Weights of a small image classifier.
Model: 2.88M parameters, 40-pixel images, arch resnet, norm groupnorm, activation gelu, depths [3, 4, 7, 3], widths [48, 64, 96, 160].
Training: soap at rate 0.0042, 8900 steps, held-out accuracy 83%.
Data: trained on Sentinel-2 satellite tiles (TerraMesh), 145000 training examples, 15.7 epochs.
Rows from block 11 of a small image classifier, named by matrix and row number. Rows with one number belong to one channel. Each number is 500 + 25 x the weight over its row's rms, rounded and kept within 0 to 999. All counts start at 0. Numbers have three digits each.
After each channel's rows are labels from the 100 images, of 14848, where the channel reaches its highest value: "lies over" is the class under the peak; "top examples" is what is common among them. Only what is clearly more common there than usual is listed. The data: Sentinel-2 satellite tiles (TerraMesh). In brackets: how many of the 100.
# convs0: first 3x3 conv (model.blocks.11.convs.0.weight, 96x96x3x3, each kernel summed), inputs 0-95
# convs1: second 3x3 conv (model.blocks.11.convs.1.weight, 96x96x3x3, transposed, each kernel summed), outputs 0-95

convs0.40:532500503521518505555526526536521529520484516492508488471461517462493465489526494505493469482538557559556529527507517507527505507459462473514468501538474480487492528476497491511490493479493479499500463500468488495505522517489508490481515505527457516523455516546503494502490552516452498477
convs1.40:500485547498509469520480514498492559536462513484457497518496500489521490517547498485509506482559453462532476474510513507493512485525472536469515515518490532489531478494477538505482492535482483529469506428550515481504495470502508469524460493504507494482479482523526477502503457501477481465
lies over: water (27)
top examples: water (92); main land cover: water (81)

convs0.90:514503509491504471487521493516479506479477492496446482495516459514516472483503517488548495512495439500504475497482528506510498539466496504493527493534528521515532511497525483522528482498482516486496489510500488585498460468472476521527467466501538509530470551537472478464540507496495554533
convs1.90:490511485528481470486494555502511459487461476462515499530471487494499491517521503519513514531503539506480489504515522531481496503534497495528523535522498485505518511498484479481496495488500493483501500477498441572446496485497499468517459473474482514497448580484449496492482473490463491462
lies over: built area (96)
top examples: built area (99); main land cover: built area (87); crops (72)

convs0.86:484460506438526515499552498509532527450475483520466481534516504503542483521497510482528546522537474485525491479568532488479489531514487522493497504495489493522465474479479520489477482457497505477502504493459470527542495485523498506492530474478506525498477493498540503527462486528483459532
convs1.86:543494533518480444500520501487520450499517494491479492502516469488513498541537482490498465506444490512514536500482469502554519504451505477503489554484522484464525496518453509494488501521469518502498539468531479519488508471487516487521481488481508470487515517550461507442481447492503514495
lies over: bare ground (39)
top examples: bare ground (81); main land cover: bare ground (49)

convs0.33:495494484494547525459476466481484485488482512484516488514487520461468537463468441470485485502475489531514476479506482467476481498545491500491537505486518498485472503487542471520503506507463489508517450541505543475524458486481487484500497503480435483507512475503533499451522494556495530508
convs1.33:491504464505480494514511462520488466509459554536502503483476524510473520513488511524488519496568538466468475493514513507520531504483521501479522500490509554482519521497508460429533499455491500513506485529521488472540537507502531489524504462508519492520525507497523471507483545531478547488
lies over: crops (64)
top examples: crops (67); main land cover: crops (65)

convs0.50:492489437483490508490493505488473481527505514449526511510510573550475479472482484484456528517514507531470480501482489506488478492487482526459470479558510492481524504523556503473512464523510477536479533524499515516540514483527533506490468493465514506494545517512510514524510524482460502495
convs1.50:517493520511506475526518487499502565522488529555479503511516507496488517451485509484503482482493577474477477498488491505492531488476538504490526521522489522536535523481550444512482490509476485478489463512446532478538485466520483514471508474509464486513544480497512505498523527540527502498
lies over: crops (92)
top examples: crops (98); main land cover: crops (94); built area (72)

convs0.59:484524511537536552511475510486492483516517477507509501516541518443496530501446493510510514454499528510510466511476490512522497523514484468477499485470537536509539497475501524520468447507467549521501507536513505465516518475475509501490448573491505494502505546488512537489495477498486492520
convs1.59:510497517510471496502487490478484507489458454496523488500498500503518514479458477504515498474519543464462498480482481521515521486456546485489514485468467533506462486548487479459479464492494494473542486485493470495489504495477533494451525498483492543486513504494520461424511522429496522509
lies over: crops (68)
top examples: crops (86); built area (74); main land cover: crops (73)

convs0.60:531516488573511516503469535490529482500499507479501475537495514527474532495501530493512494512506527521525499578447506515457534507539523531489502519506479507525516449507516464510510502507486511530466502485505567487511524499486515509496474522520486508496484485529468520467515532482455491457
convs1.60:527465530483465479480473486493497527520524483491450471467487476473460482488499488516483542513504504482510455523546527509509486546490481465516494453491491503465533506521480506495479483464483496484500505487443540487454485470495500506489535502478453459507534490476546487528530521471514480481
lies over: crops (92)
top examples: crops (100); main land cover: crops (92); built area (79)

convs0.92:454471493504527477517509548514485500474453469516489474491493466489455495503496473515496567508494483494527522519576509503490510495553500523481475505516482509522526490492550487519535488469518526480503518481510528495489519479485500458467514490503520538479488525509480504463497512547517478560
convs1.92:464535495504485504488496477486514500519517501490517501470479443508536467495537512460503447469507497485488512480476458514513514473438479505509508477483534486453532478500432524499488508507459507525517502508490459512491493527476516523532490502483520451494482490557495496502482473442514519470
lies over: rangeland (50); bare ground (34)
top examples: bare ground (72); main land cover: rangeland (50); main land cover: bare ground (36)

convs0.45:512511487493428485470533475508542501480484532460501484530508519507502494542474541490493521505468475512519489455479481487482528472486514535519540509480535478490469497548471455452493502496490553490487492480524479478473519540513510491484537487496479501477523490499497463514510480526481563506
convs1.45:479497512476519473507481497495472476506479454470509519520526482481473475464469523485486490512547510485486465505516508519495464492500395469464483451491485533535497515497468488487508501476462520488528544472450495506531465450494494507499495489492525510474506519494454502485517513506495489476
lies over: built area (60)
top examples: water (68); built area (66); main land cover: built area (61)

convs0.91:503507495492465484531480515498541472513479591510462479505440472475480498564502512510509461501522515492500488523483488496447533478532507495515507504489464500498480480488509490515481479503506570510495486505502525477474494513494491490511548520508493530526533487478529474505542500466548492518
convs1.91:494560492501473533484467484508484523518504525500492493484485455488482499464481501520501542479541477462514468494515491481535527483487498510449474440533452506489520485535448537502486537500471526494514518454486473462497513494473523509481467467481508510495487511490505491485484482482448548503
lies over: water (97)
top examples: water (98); main land cover: water (97)

convs0.29:510500499535485523497541471485510558494463534535512489460496498524506463459511488494536481491539505450505533492505472521499503501498471519527491537527450500480479512499518516507516493467544546483466495476510483489487484521507480542472459508515495458523449507524518503463522503535485492451
convs1.29:515505547493460508487484484494504517481471492462479461481488481486524500534558475509524538460509488505550518499508484550503507489482467489481501501502509508478515466472448499458477495478498519497459532482520526438501473536463526486488473485492530489516475503532447457510490479512465498507
lies over: water (81)
top examples: water (88); main land cover: water (87)

convs0.22:503495480504533486506497510493459473509472539512488491463520505517482503436497468466538474491471489463489483500485448544503488511542533510494441463449536478508500503489469535557494514492512523505475525455506496494489486496500507473522492531516510499521431475460518502488492515503499473506
convs1.22:456487529501484549516530475501540482475481499511511501502484486523507540537510460492476480482527484490499526537470502487498474466507554502499477463496489479517500467488498527450467505517487504455526473512520542538519522529499481504497512492474527485487529462499459491534485479443509548544
lies over: flooded vegetation (34); water (34)
top examples: water (71); flooded vegetation (43); main land cover: flooded vegetation (35); main land cover: water (35)

convs0.76:475498500507558483506462510549481537520503496496496427494496503459466498543494487486549494488488465511491510486514498580483540500529491502505503522535445478513483535517493469542497513499538494503496483491515498513537467513496510502517496483510536479512466501520441508520515495499474502471
convs1.76:511527447482478497502482485516495579566496446458496526493484489528509514498492485479504515507480494516494460532500462475498485516473475503531541504495483514526542482482513508495491479451499491476508502507488503550570438479485507487491502475503493473492474550509508496512506487498521529499
lies over: water (55)
top examples: clouds (88); water (72); main land cover: water (72); main land cover: clouds (28)

convs0.20:486463464440480465504472474483483501494498531519489494507472497494504543499585490499532480504487502456501477500500512478540453507586454506492484457469466509490489518466468524522503504495485500457524500481509497522481486501488502482513506495503496534457492504481522498477474469500473487495
convs1.20:485487532491450491496469483476489502503514490443470501469475456479475517555523453482495498506505491521516475499501489504492533502489487467468488506523520499522527466500483530483471489516468512512473515423542494551503504502493467504520483485481513501490484498505490489514466423538524461477
lies over: water (94)
top examples: water (97); main land cover: water (85)

convs0.79:501510530472497515535502498486551521504506486516452530524566466526508494474511523528509537506530498524477493484508527475485490443562505544511471500536499500485506478483509523516501520449493458504504528499501491511518426492473510487467474490473526510489493525530469512496477516471518466511
convs1.79:536486521497489491506531520458483470479533490461478474490465458486507523539521515503544503491494491509522513537500479508518507521430450510499521524476537498511510507527438513472510468528442498495503509504471476516485522442499536524529492486530548475477500518488531497513503499506489521527
lies over: rangeland (50); bare ground (40)
top examples: bare ground (78); main land cover: rangeland (50); main land cover: bare ground (40)

convs0.12:446485501501555496575526471531509498496499471493514480507515510491511497537453529507478495553485502517501477452536507457495468486478487506489496497506527462466510538511485495456513466514522479516490478487502488463521523491525535497547516503477521519504487482498519486497476459525564482509
convs1.12:511488534520482472487483438489554461510526497489530507444503489504522528487499455487502488465474485492499504516469497517509479514431487541527484522488496529510529488491492520537459497519455496497523510461533492516476494483474489501509496481517515457485507530520495528504508475419525486488
lies over: rangeland (57); bare ground (38)
top examples: bare ground (85); main land cover: rangeland (62); main land cover: bare ground (36)

convs0.85:546505496514504510486494525498474488476485518466490474517478518515487468517493496475505494491520542517509517584490500531488481527491512547520468481514492528484543500495466499521475490489475506485471550529499569550538538511495495502518494504518476456497500501511496510478467529510519441459
convs1.85:468491543508513456514499418541508526508440514505511499474513523466506516535515486484537511488496519492520486513497516548502460532495497462490456533504487463495527491536516490474513490510481479508487515532500544456470469519477506471478449464468491492493476490535486484501491495525504510521
lies over: crops (78)
top examples: crops (100); main land cover: crops (97); built area (83)

convs0.51:510518511477509520578479507513445501498509505516474532515521488504506523477526509503488525506519445515503503541544534522489474489523490539509471498470473488492514490477539509462510520478528529523495560542507513524490492482464540484470504472509500485521516546559500491521485495512479459516
convs1.51:526481515509489477462508487502516504516540503497503427485491470503513513509533507472532467494488540523487527473470429516528508526464516506493515525525488520510517477499485475500495472482442497520492493481487503473515499471503503506533517471528548489494472487515465550460534508469513556467
lies over: rangeland (47); bare ground (42)
top examples: bare ground (79); main land cover: bare ground (47); main land cover: rangeland (45)

convs0.8:477484471457487486475492477500482484490514476497519494519514503486509492476456495449502466539479500458467495457458474509516481524492494471535482483543537462481549467506521497517518533470447493506490494473540495558490485493485541517485490550497503536505488542478462516468507496490494499516
convs1.8:509507505487504503519491557481492487499444502497472491492511497498506475488480487510487507504517540530537488538516537515506515513506523522416514519500492523510499442473466503470493529513484511478490485511470499503458503479499479511490532538487510541488476516530465446560466468471499549495
lies over: built area (75)
top examples: built area (99); crops (95); water (73); main land cover: built area (62)

convs0.24:472481517488528484498474520515482453486519476495514514494516526475468480485474524484492539510545502536453483454549514499514464480537466524502514487467485510549473478497516476467527529478502531510567542544525494466519498497493530514525500459486486490508505513511501548481474488530515490509
convs1.24:506513459477505524529517501504540541521525498541542516495497452531535553504506486510518480493443511514495540501496480519499537492481503473484516491517528499478475483529490504508507502521441502504491491488474517507499554459460537497505489466540502482488522550542510489513507517431510505476
lies over: bare ground (34)
top examples: bare ground (68); main land cover: rangeland (44); main land cover: bare ground (31)

convs0.70:529501529519495469526472501533497508428494451465462494480482528537514497499485501491534489481485517516515450522462499477499506543520528466478474507475501480528488488479498461520492450460518497503469491523489487515486521483476507501518469513479521528537458491498449478483481520457499459469
convs1.70:503524525518485508525488495511552490461480497503461476513496504537484488487470493478495541496511530468519551476515507482521507506478534533500453508491519525440508475532480507479479497517449510455520514499497464490505465438489498497501512532520516484511441489513453484481486463500480452509
lies over: crops (80)
top examples: crops (92); main land cover: crops (80); built area (64)

convs0.14:561502477542451507470468512506513454469524514520518538485501511501478492495476474472512479487475499475507504535521526522524486543501510516497497521510499494503528517496501499511529477463472522501489510529484570510540499504429480481456466508505518491480505525517474544492521553507461491509
convs1.14:477500507540507511530492479540502523524445471482494527519512501496512510479495485530484507495492503479490479491524502481462473530476468487527486476503515497473515522505501473489490525536498507519493445569475485421438514491511442513509505512523504491533488505511445532504468507526482463498
lies over: trees (42); crops (37)
top examples: crops (70); main land cover: trees (41)

convs0.93:515526452541517482526513493493486526460500519492477522518504490523492535504488483506465512494531514544523532516529513479469440490510505514483493525446529508511494463497462508527508453509482544483465532509499507514462507474476482472457507529524494482504527549483554513489506461544480487507
convs1.93:516520516527477525516536523519533501511505517525492483465471487517524450495474506465540502491488510504479500461471458517528559492484520471490483469513498505450502506479492509518466529488492516511559506485495495460480518493490524525468481477491502498513450461529431492442536520496498514494
lies over: crops (51)
top examples: crops (75); main land cover: crops (53)

convs0.28:535469460478526496498479499527460530515506512528518528468532440472484465457480482487494460494491515511507532491508439546501478535507505478478518508468487476512470492497532507468518528513528566488524507505522495505459522480505513531496515505511453513489516524548466508469521483495503472502
convs1.28:515486503518535501493493499521468545496466510507494487484487462501516478475531550532510538519513505513493502494493501503528470502515450510482522479492529474452531464511466516498510493490500539467532501526496487510498543492464494501468514504497509470517410478527479474543514489498543561482
lies over: rangeland (59)
top examples: crops (69); main land cover: crops (44)

convs0.17:493479500517514512492495543526567474477476502533487457555470494503522490515503499497504514510518487498517537453499515450496525512487488517457557462489501496551506488511522495492496488510475501490474485483494448490433507486515512504512485471483509518520489493442513502549479481500464542524
convs1.17:516445531499514512489493507480494456484494466523469529514505504478491503487498521491482482495523485467501497505490492466506510496495487478524463515501516543451528483493519483544502555518534513517516486503544478601497446524503503507482497532491529463483473471518485515456482521487516483530
lies over: built area (48)
top examples: built area (90); trees (88); crops (77); water (74)

convs0.81:494502496486522495458489478488521496509566494508467548526476525470536520480500521508512519506523522462495506561460557467520444520523542511533450521517495508537537507507478479505485475503508475507512485479514503488515472501468485510478480426503500485486499494490491539485493519520484527484
convs1.81:507505509498483500512509533471485507546499472472483480480516483504459447523493501506503542515448522489504480494503532491474494508496486497486488487514530486459466499489508500447475531487477500520473486522466495524448495411519477540498486510494519469507494496417491498516515480501459477480
lies over: crops (76)
top examples: crops (91); main land cover: crops (74)

convs0.75:514493499536474469461566506557472506545522486512496496507478560482509531454537525480484525513507488492505495513466507483468476500537480491503512520557462522497532517484542497518500494517514496511492494488508515526541483464502507484503499522501471510500491572547486517514498468482536516496
convs1.75:491477463467502488511474471486494572519453463510542517504517499478492480511453476489490479471468498482479505484505494517486477521471478526504543507514528504522551492491523459473487509476521504480463461500490516461488492450502514477492475458465493456487455526536527503524505477522510500467
lies over: water (54)
top examples: clouds (83); water (70); main land cover: water (68); main land cover: clouds (25)

convs0.84:494485492493500517473487553541534478483442520531491483544528514469529498540511527465499532469501490565464485498512511486471503490509487504490489499537467505484516466501527524507446489480501507536480526430526515506534501488516530496537523515509486475485466511521472509537495473511507513530
convs1.84:526521529492476441507482461479511473467496495460490479511483494502450484521514495497524504503488523486511508522479505512494498526459513531476495555514533509496577499513435486459521475500491493484490508513489438537496479508491483494495473496485517489489479524520465482430468515502465507489
lies over: built area (69)
top examples: built area (90); crops (83); main land cover: crops (42); main land cover: built area (41)

convs0.52:469524541503496471523486485521539465474499484465494546528523484500554491464538510471484519485516473526474533494489504480452522512488468490506499507492497508468491505470496473485548498521489502469459517521499511565506498503531485464523451492506496493487476526556459487493480504493481541543
convs1.52:480498531520513494491523532472544517538483511519481460497505520502489461527520441532519489480525539467536493485493496499512501515458504516511496485521454509516525500448505475463503494480524482529516478488513455500509457452459510472467497497461493511498467545543469527490475502477522515464
lies over: built area (97)
top examples: built area (100); main land cover: built area (93)

convs0.80:529510472472505491477485462498497482541483524515503503464502465460512476487468531514539519484503497471493475497449506538479542501533488533494506495481528505575493490446488482483487491545488489485554464455540491477492499517529514497488496468488518501517497473463518507546463496523469495497
convs1.80:472519476520514461506531485509463510480534472416573507511512476491470506503489531516488515517492561535499496523544502528491506502511474515514532515493534476477480501518478502536472481481462490485546522541490495493504481473465527532520500549493486512525520530510512512513498535510488498507
lies over: flooded vegetation (45)
top examples: water (66); flooded vegetation (63); main land cover: rangeland (45); main land cover: flooded vegetation (43)

convs0.44:508489523521498500454524444504486521521453504535487456535497513465518500494530476512488505500488509498470502514519541490471512471486499495480473442516498519480519490466470530480480487465494511488506542478502508556510506505507516536500507464484476483478475448570497502548501501532503546472
convs1.44:499471533502460490475478479472511482501452494439479502495475511469503455521496512508508506535531487493534479508479569553513491509499466467495464544491499511490530463516488497486457490481480501497474470491461502526484489512537500532492502494519508512480502492510437479511454474492461477466
lies over: built area (92)
top examples: built area (100); crops (81); main land cover: built area (76); water (66)

convs0.66:475549528576509482504490550504487505507515484451483497514535526519490500484491462472526508500498475519507497537511525491478469459477560479461511483533481509494541493505539450512474495484475500526490511513481485457522472477501477514503466543500528471524528506506493549499517487476482490485
convs1.66:464485448507506515487473452506492514526457505525525509476521494499512521496491453515477516476485456468466526468474489475490451520466502483500494485484518550465480495468500478479492496487516490484496478494488528483484493466482480539505474516441476517535527507480575485504504480459533526497
lies over: crops (94)
top examples: crops (100); main land cover: crops (90)

convs0.18:534505518590523487499444502512481500513524518493461523514515502506485489520439490481457515492497487467514490525470519495475485505541526507490511464501478497527535512487504500508454513509492537532484522495506525475526483507498516487510451520499483490515457488472481509475436495503511442469
convs1.18:483489491532528529473479494529491536494460513504476512502499459476488544494544497496505513470527460469491486482480510513520448525484502488520514526521475535497495487500515425466488485451507482508508460571518487471486475522469460494468486474536555493486486502492490504513525484478484491496
lies over: crops (95)
top examples: crops (99); main land cover: crops (95); built area (70)

convs0.15:441504478477503482526504454497514498520504521552491507519477500504528504503449496532487511534489477542503438480498517465508539455494509518503557457500533478513474527535471470469477490470496485492519503502485459505551525482555473496505510498479481504506516471488508482496473480503513461485
convs1.15:525486509485509525499508487482515495488562526487467504519477496499485481486481497469510537469439479475495486488496472465536477486474516488469481516472495514487506483507515447534459503520483492499484508435498490534530487536491479545490503486516503453492498518510464502448528448457543492478
lies over: rangeland (62); bare ground (29)
top examples: bare ground (73); main land cover: rangeland (63); main land cover: bare ground (27)