From a checkpoint of a small image classifier.
Model: 2.88M parameters, norm groupnorm, activation gelu, widths [48, 64, 96, 160].
Data: 145000 training examples, 15.7 epochs.
Rows from block 11 of a small image classifier, named by matrix and row number. Rows with one number belong to one channel. Each number is 200 + 30 x the weight over its row's rms, rounded and kept within 0 to 999. All counts start at 0. After the name is the row's rms in percent of the matrix's.
After each channel's rows are labels from the 100 images, of 14848, where the channel reaches its highest value: "lies over" is the class under the peak; "peak at" is the part of the image that holds the peak. Only what is clearly more common there than usual is listed. The data: Sentinel-2 satellite tiles (TerraMesh). In brackets: how many of the 100.
# convs0: first 3x3 conv (model.blocks.11.convs.0.weight, 96x96x3x3, each kernel summed), inputs 0-95
# convs1: second 3x3 conv (model.blocks.11.convs.1.weight, 96x96x3x3, transposed, each kernel summed), outputs 0-95

convs0.47,094,219,190,207,275,171,197,197,168,254,175,197,231,208,180,257,174,169,166,239,198,235,180,205,226,166,193,183,187,153,189,229,191,247,192,235,179,223,169,230,244,271,199,177,195,212,216,195,207,201,271,240,208,197,271,209,189,152,210,182,157,158,228,224,247,213,204,245,219,190,224,180,205,193,239,214,216,229,226,252,216,151,199,179,207,187,235,233,242,204,153,198,239,188,186,226,181
convs1.47,084,227,203,252,208,179,177,179,178,77,173,136,160,221,169,210,206,186,231,165,214,190,208,175,206,211,219,186,233,188,230,248,191,243,233,214,167,223,208,195,241,215,190,210,224,171,182,155,196,208,197,198,209,180,209,171,258,197,224,135,171,193,231,138,230,198,235,209,182,221,183,229,200,162,177,191,229,202,229,179,178,230,220,231,234,234,149,218,154,162,182,176,190,218,168,178,174
lies over: water (68)
peak at: middle left (45)

convs0.25,082,224,219,213,188,273,185,249,161,210,203,212,195,220,197,182,194,244,194,166,206,230,163,208,163,145,232,220,230,253,200,128,198,223,195,234,206,156,190,137,197,178,182,154,202,192,168,166,215,102,153,217,209,224,179,204,228,188,197,150,224,252,240,182,208,213,206,186,180,244,179,159,181,186,208,191,188,188,199,144,184,196,191,240,211,213,156,175,193,231,201,159,227,207,217,240,216
convs1.25,073,183,210,151,195,146,209,208,208,248,226,225,212,155,180,168,208,184,233,199,182,162,213,252,201,205,217,229,239,232,195,179,187,197,209,231,194,161,211,182,263,189,199,224,205,213,175,245,235,145,189,218,238,191,193,162,215,174,175,227,226,179,182,202,190,197,235,196,202,165,159,259,135,264,190,192,199,227,202,230,231,238,161,203,224,229,234,147,239,147,247,238,191,155,165,158,170
lies over: built area (48)
peak at: bottom right (29)

convs0.38,109,232,206,177,200,180,179,164,143,234,220,234,168,186,199,219,158,190,223,174,181,223,207,201,164,214,168,224,155,196,236,187,177,219,214,198,211,256,207,214,208,252,176,214,159,203,250,190,180,179,194,175,204,153,169,198,221,205,198,251,237,202,185,187,219,267,196,214,198,159,244,182,189,222,245,165,225,230,164,139,165,135,193,200,175,236,186,189,156,238,208,196,308,205,206,217,204
convs1.38,108,199,184,233,158,190,135,221,199,206,203,211,227,215,187,203,269,195,200,208,164,153,203,202,187,200,206,196,202,242,212,202,287,266,200,198,149,215,217,169,249,217,244,198,230,217,199,229,177,171,200,194,177,174,233,162,194,184,163,126,151,191,211,140,199,189,170,180,217,164,178,218,189,186,145,217,207,219,218,193,225,210,215,239,190,171,186,230,160,226,190,170,186,134,143,180,164
lies over: crops (91)
peak at: bottom centre (30)

convs0.78,095,185,195,216,184,185,218,222,203,204,137,211,221,178,191,160,237,155,195,172,256,133,194,208,221,206,171,207,220,223,232,218,211,245,180,155,247,240,211,265,197,150,190,259,243,192,221,235,165,192,125,143,206,215,212,188,189,202,214,220,148,190,182,237,154,173,218,229,184,157,187,207,197,196,194,184,217,198,192,181,183,181,242,195,222,173,232,161,241,213,140,189,186,238,158,214,165
convs1.78,093,244,223,216,203,171,180,160,204,222,171,199,141,218,245,200,160,200,191,198,192,160,215,200,189,200,210,258,174,208,227,182,188,176,254,233,194,180,217,178,191,253,238,203,144,167,198,178,197,242,196,241,184,169,181,199,200,146,242,222,214,141,181,149,223,196,178,235,209,224,149,205,217,190,181,170,239,204,177,195,199,166,264,126,184,198,199,215,113,214,187,190,217,180,204,251,238
lies over: bare ground (25)
peak at: bottom right (30)

convs0.83,166,200,184,190,201,244,184,156,216,216,201,196,194,228,172,252,159,196,200,191,188,166,223,189,172,173,166,144,216,204,189,135,201,214,188,200,175,228,194,221,179,200,240,210,168,247,239,194,261,197,111,193,162,226,193,165,197,204,207,185,236,171,188,165,220,184,208,218,216,181,231,182,154,229,198,197,236,201,208,254,208,226,219,187,169,257,123,147,166,202,136,212,200,155,235,242,211
convs1.83,159,194,233,197,193,126,305,171,177,163,177,170,149,203,127,254,203,221,166,198,201,184,188,199,229,218,213,160,256,234,256,196,247,199,199,200,214,205,230,197,232,208,246,161,200,239,167,187,164,162,186,214,203,188,207,195,196,176,241,162,203,208,217,207,226,218,236,212,200,197,212,180,223,162,181,249,233,184,223,218,194,243,233,192,191,176,172,205,233,213,150,145,199,227,167,206,197
lies over: water (83)
peak at: centre (65)

convs0.7,100,164,215,178,186,219,188,169,142,225,183,152,228,178,222,176,207,186,192,216,186,240,235,233,212,110,224,166,127,211,214,213,222,173,230,175,187,181,188,229,180,197,193,188,181,178,212,184,184,166,211,240,228,205,147,190,204,247,222,165,214,175,201,244,195,209,241,234,233,274,177,153,221,208,142,188,197,210,253,168,158,159,206,212,237,201,194,192,225,209,213,204,232,139,245,219,188
convs1.7,109,177,164,147,237,191,192,235,228,185,184,218,244,219,148,220,162,158,203,208,212,201,174,190,293,271,168,200,227,197,205,195,145,250,207,197,189,184,192,147,206,204,248,211,211,241,211,191,247,217,246,199,166,178,157,225,226,241,197,217,194,190,225,204,174,209,244,177,210,179,267,206,206,183,201,221,256,194,171,220,219,178,195,167,212,262,198,215,200,188,152,188,224,177,233,239,234
lies over: water (63)
peak at: top centre (35)

convs0.53,072,170,208,210,198,234,193,171,160,257,197,156,208,194,211,227,143,203,191,221,239,226,187,179,173,132,180,208,157,205,198,199,197,201,222,167,196,154,203,216,215,198,183,176,215,259,229,199,135,139,148,173,206,178,230,171,210,194,261,204,210,184,170,183,168,159,218,168,230,183,249,236,174,231,216,215,224,177,199,205,162,168,158,256,219,140,165,204,214,191,128,194,215,184,193,236,181
convs1.53,075,200,190,192,205,219,171,204,225,199,172,164,178,187,115,271,235,212,220,199,174,227,191,234,282,213,205,226,260,200,244,173,239,246,197,200,211,192,188,148,223,190,227,183,225,247,164,164,179,199,222,180,216,248,168,201,193,216,208,119,186,141,218,169,216,213,177,234,149,162,229,219,198,191,201,187,248,232,204,222,211,230,212,210,199,180,215,207,194,226,182,166,232,207,253,169,188
lies over: water (92)
peak at: middle left (86)

convs0.62,078,287,186,152,162,171,164,194,179,201,185,219,192,133,238,189,211,132,199,225,226,254,180,181,192,187,202,206,221,166,222,273,224,231,211,212,214,252,145,164,198,196,159,224,233,189,187,218,259,202,165,196,194,229,229,194,170,201,190,210,214,214,214,192,204,209,199,196,202,220,230,140,137,216,203,196,224,150,187,214,238,184,172,265,196,181,164,251,204,191,225,197,226,197,202,172,173
convs1.62,087,206,149,185,204,216,165,238,171,217,204,237,157,206,213,202,224,180,214,143,231,197,157,176,161,218,222,175,231,187,212,180,193,246,190,201,194,213,196,207,184,205,245,192,151,123,136,174,137,164,196,226,225,194,220,203,227,189,172,139,196,191,216,190,207,182,205,220,140,193,208,212,241,201,181,184,206,200,188,222,178,201,233,153,179,157,176,146,134,174,213,264,165,204,161,161,158
lies over: crops (80)
peak at: middle right (48); bottom right (47)

convs0.73,100,139,147,234,190,181,146,176,192,159,220,177,171,190,175,224,188,211,174,176,178,225,160,190,171,222,208,201,214,176,213,279,184,209,236,179,223,147,198,151,183,219,168,199,199,242,169,170,195,197,234,204,253,175,187,205,225,200,171,153,167,215,210,190,215,201,226,124,163,142,246,173,238,163,151,234,174,195,181,200,178,206,212,136,229,186,172,203,170,209,235,183,208,179,154,223,194
convs1.73,098,203,212,213,197,208,201,201,193,172,212,221,169,211,221,165,239,219,150,144,167,166,220,177,202,180,203,183,135,232,198,210,145,246,183,228,273,217,182,187,230,186,194,177,199,206,169,174,159,176,198,212,167,206,168,170,262,207,225,148,229,212,222,122,160,183,186,201,209,178,220,151,205,213,129,188,220,191,214,196,173,167,148,183,178,141,177,190,205,189,245,216,262,182,160,205,187
lies over: water (92)
peak at: middle left (86)

convs0.36,106,174,186,203,246,181,251,163,207,227,242,235,206,189,165,195,219,181,179,210,203,193,185,246,200,193,225,174,182,252,190,280,233,279,216,224,192,189,207,256,198,246,197,206,177,124,173,211,137,191,221,178,204,197,190,229,207,154,234,194,201,158,195,190,227,182,184,167,211,217,202,221,179,205,182,213,172,217,191,192,256,199,167,227,252,165,230,235,270,168,168,197,187,219,176,188,145
convs1.36,099,213,210,254,189,211,167,255,206,192,195,224,257,237,151,207,211,170,207,180,174,215,182,169,234,208,237,157,204,165,213,194,298,196,206,239,185,188,174,193,229,230,231,148,194,169,202,125,194,170,205,187,217,185,215,188,203,155,220,196,172,202,213,176,205,225,228,211,218,245,197,212,228,75,181,191,228,186,211,171,185,244,230,211,167,216,187,222,172,210,228,185,221,181,182,196,211
lies over: water (73)
peak at: middle left (69)

convs0.61,129,183,240,241,224,281,240,215,195,195,236,181,191,224,186,188,183,232,181,152,154,168,208,192,159,246,180,112,154,232,137,220,200,181,259,173,213,194,219,173,184,139,214,187,235,177,173,200,193,229,220,232,174,206,213,234,211,196,198,166,247,192,189,184,203,163,207,189,239,257,207,181,219,158,193,241,231,219,202,239,194,196,194,200,253,214,165,168,179,177,178,230,170,223,194,229,189
convs1.61,124,185,184,226,167,176,208,159,219,211,235,186,188,215,137,160,196,168,172,193,177,192,176,189,240,189,168,132,206,162,221,166,211,170,216,213,187,219,210,193,188,195,195,194,171,216,195,236,145,210,171,226,176,148,192,234,245,137,211,138,218,200,165,159,271,207,203,224,237,176,190,160,173,133,157,191,207,174,159,182,191,246,194,133,162,173,247,198,194,206,186,164,184,186,225,198,181
lies over: water (88)
peak at: top left (67)

convs0.74,100,222,223,248,196,197,256,229,244,217,253,173,157,197,213,196,244,231,197,265,194,205,207,213,189,192,137,212,202,206,256,205,249,161,188,199,265,171,252,240,208,216,190,179,246,172,259,201,156,168,255,196,201,255,200,213,177,190,213,181,205,203,210,232,184,202,220,235,189,192,201,205,199,198,184,194,247,176,199,187,176,164,198,204,187,197,225,269,196,230,176,146,199,164,246,144,180
convs1.74,107,214,194,202,202,187,178,208,222,169,171,216,211,155,228,226,191,175,156,182,208,175,199,231,227,222,284,203,169,214,123,209,135,209,239,199,233,198,210,154,197,189,206,169,156,228,181,200,217,265,177,207,222,169,227,192,204,172,227,223,213,197,194,139,225,151,200,211,208,212,211,207,217,177,175,173,222,154,205,190,170,270,244,174,156,198,192,264,188,163,159,200,159,156,213,243,224
lies over: bare ground (64)
peak at: middle right (70); bottom right (27)

convs0.39,111,186,191,265,225,220,178,240,128,186,212,180,201,189,192,164,205,207,209,202,199,221,210,177,171,171,182,217,213,252,260,189,138,188,257,157,160,192,208,169,165,191,195,209,212,205,176,200,227,111,212,153,162,208,178,224,155,215,188,206,184,220,212,206,191,246,228,185,207,186,230,208,218,177,190,169,246,183,153,189,191,179,164,193,152,206,172,174,233,227,183,147,230,183,257,159,251
convs1.39,104,224,175,235,167,220,176,227,224,187,211,200,161,237,216,179,168,236,243,163,189,158,173,238,240,160,228,188,166,230,143,197,180,158,182,177,226,211,220,166,208,215,220,238,135,200,230,191,236,194,263,235,232,228,224,241,228,149,189,196,199,179,209,145,173,211,214,253,181,165,163,206,229,211,188,233,204,220,204,197,185,225,243,157,189,199,212,232,204,200,176,203,143,112,204,215,183
lies over: bare ground (60)
peak at: middle right (73)

convs0.89,090,214,218,177,197,196,199,241,161,191,139,209,184,155,169,156,202,165,163,242,240,181,150,242,236,196,194,201,218,166,253,180,216,184,202,161,239,192,204,189,143,201,184,204,216,169,186,163,248,217,157,250,179,246,225,179,186,216,214,182,195,126,200,182,189,155,150,183,180,185,195,214,188,183,190,210,173,119,184,182,182,193,151,195,231,260,200,181,224,209,225,176,187,177,164,155,167
convs1.89,080,180,189,244,187,153,164,195,160,157,190,223,214,170,244,173,166,161,228,217,219,193,235,198,157,194,231,140,166,238,188,224,228,181,200,253,221,230,194,202,177,204,190,254,226,189,165,159,136,233,201,181,227,225,219,188,177,173,145,207,128,195,182,174,204,197,186,205,199,247,170,201,154,209,208,208,199,206,192,246,228,180,196,180,177,140,182,185,167,216,193,175,142,260,204,171,148
lies over: crops (48)
peak at: bottom left (40)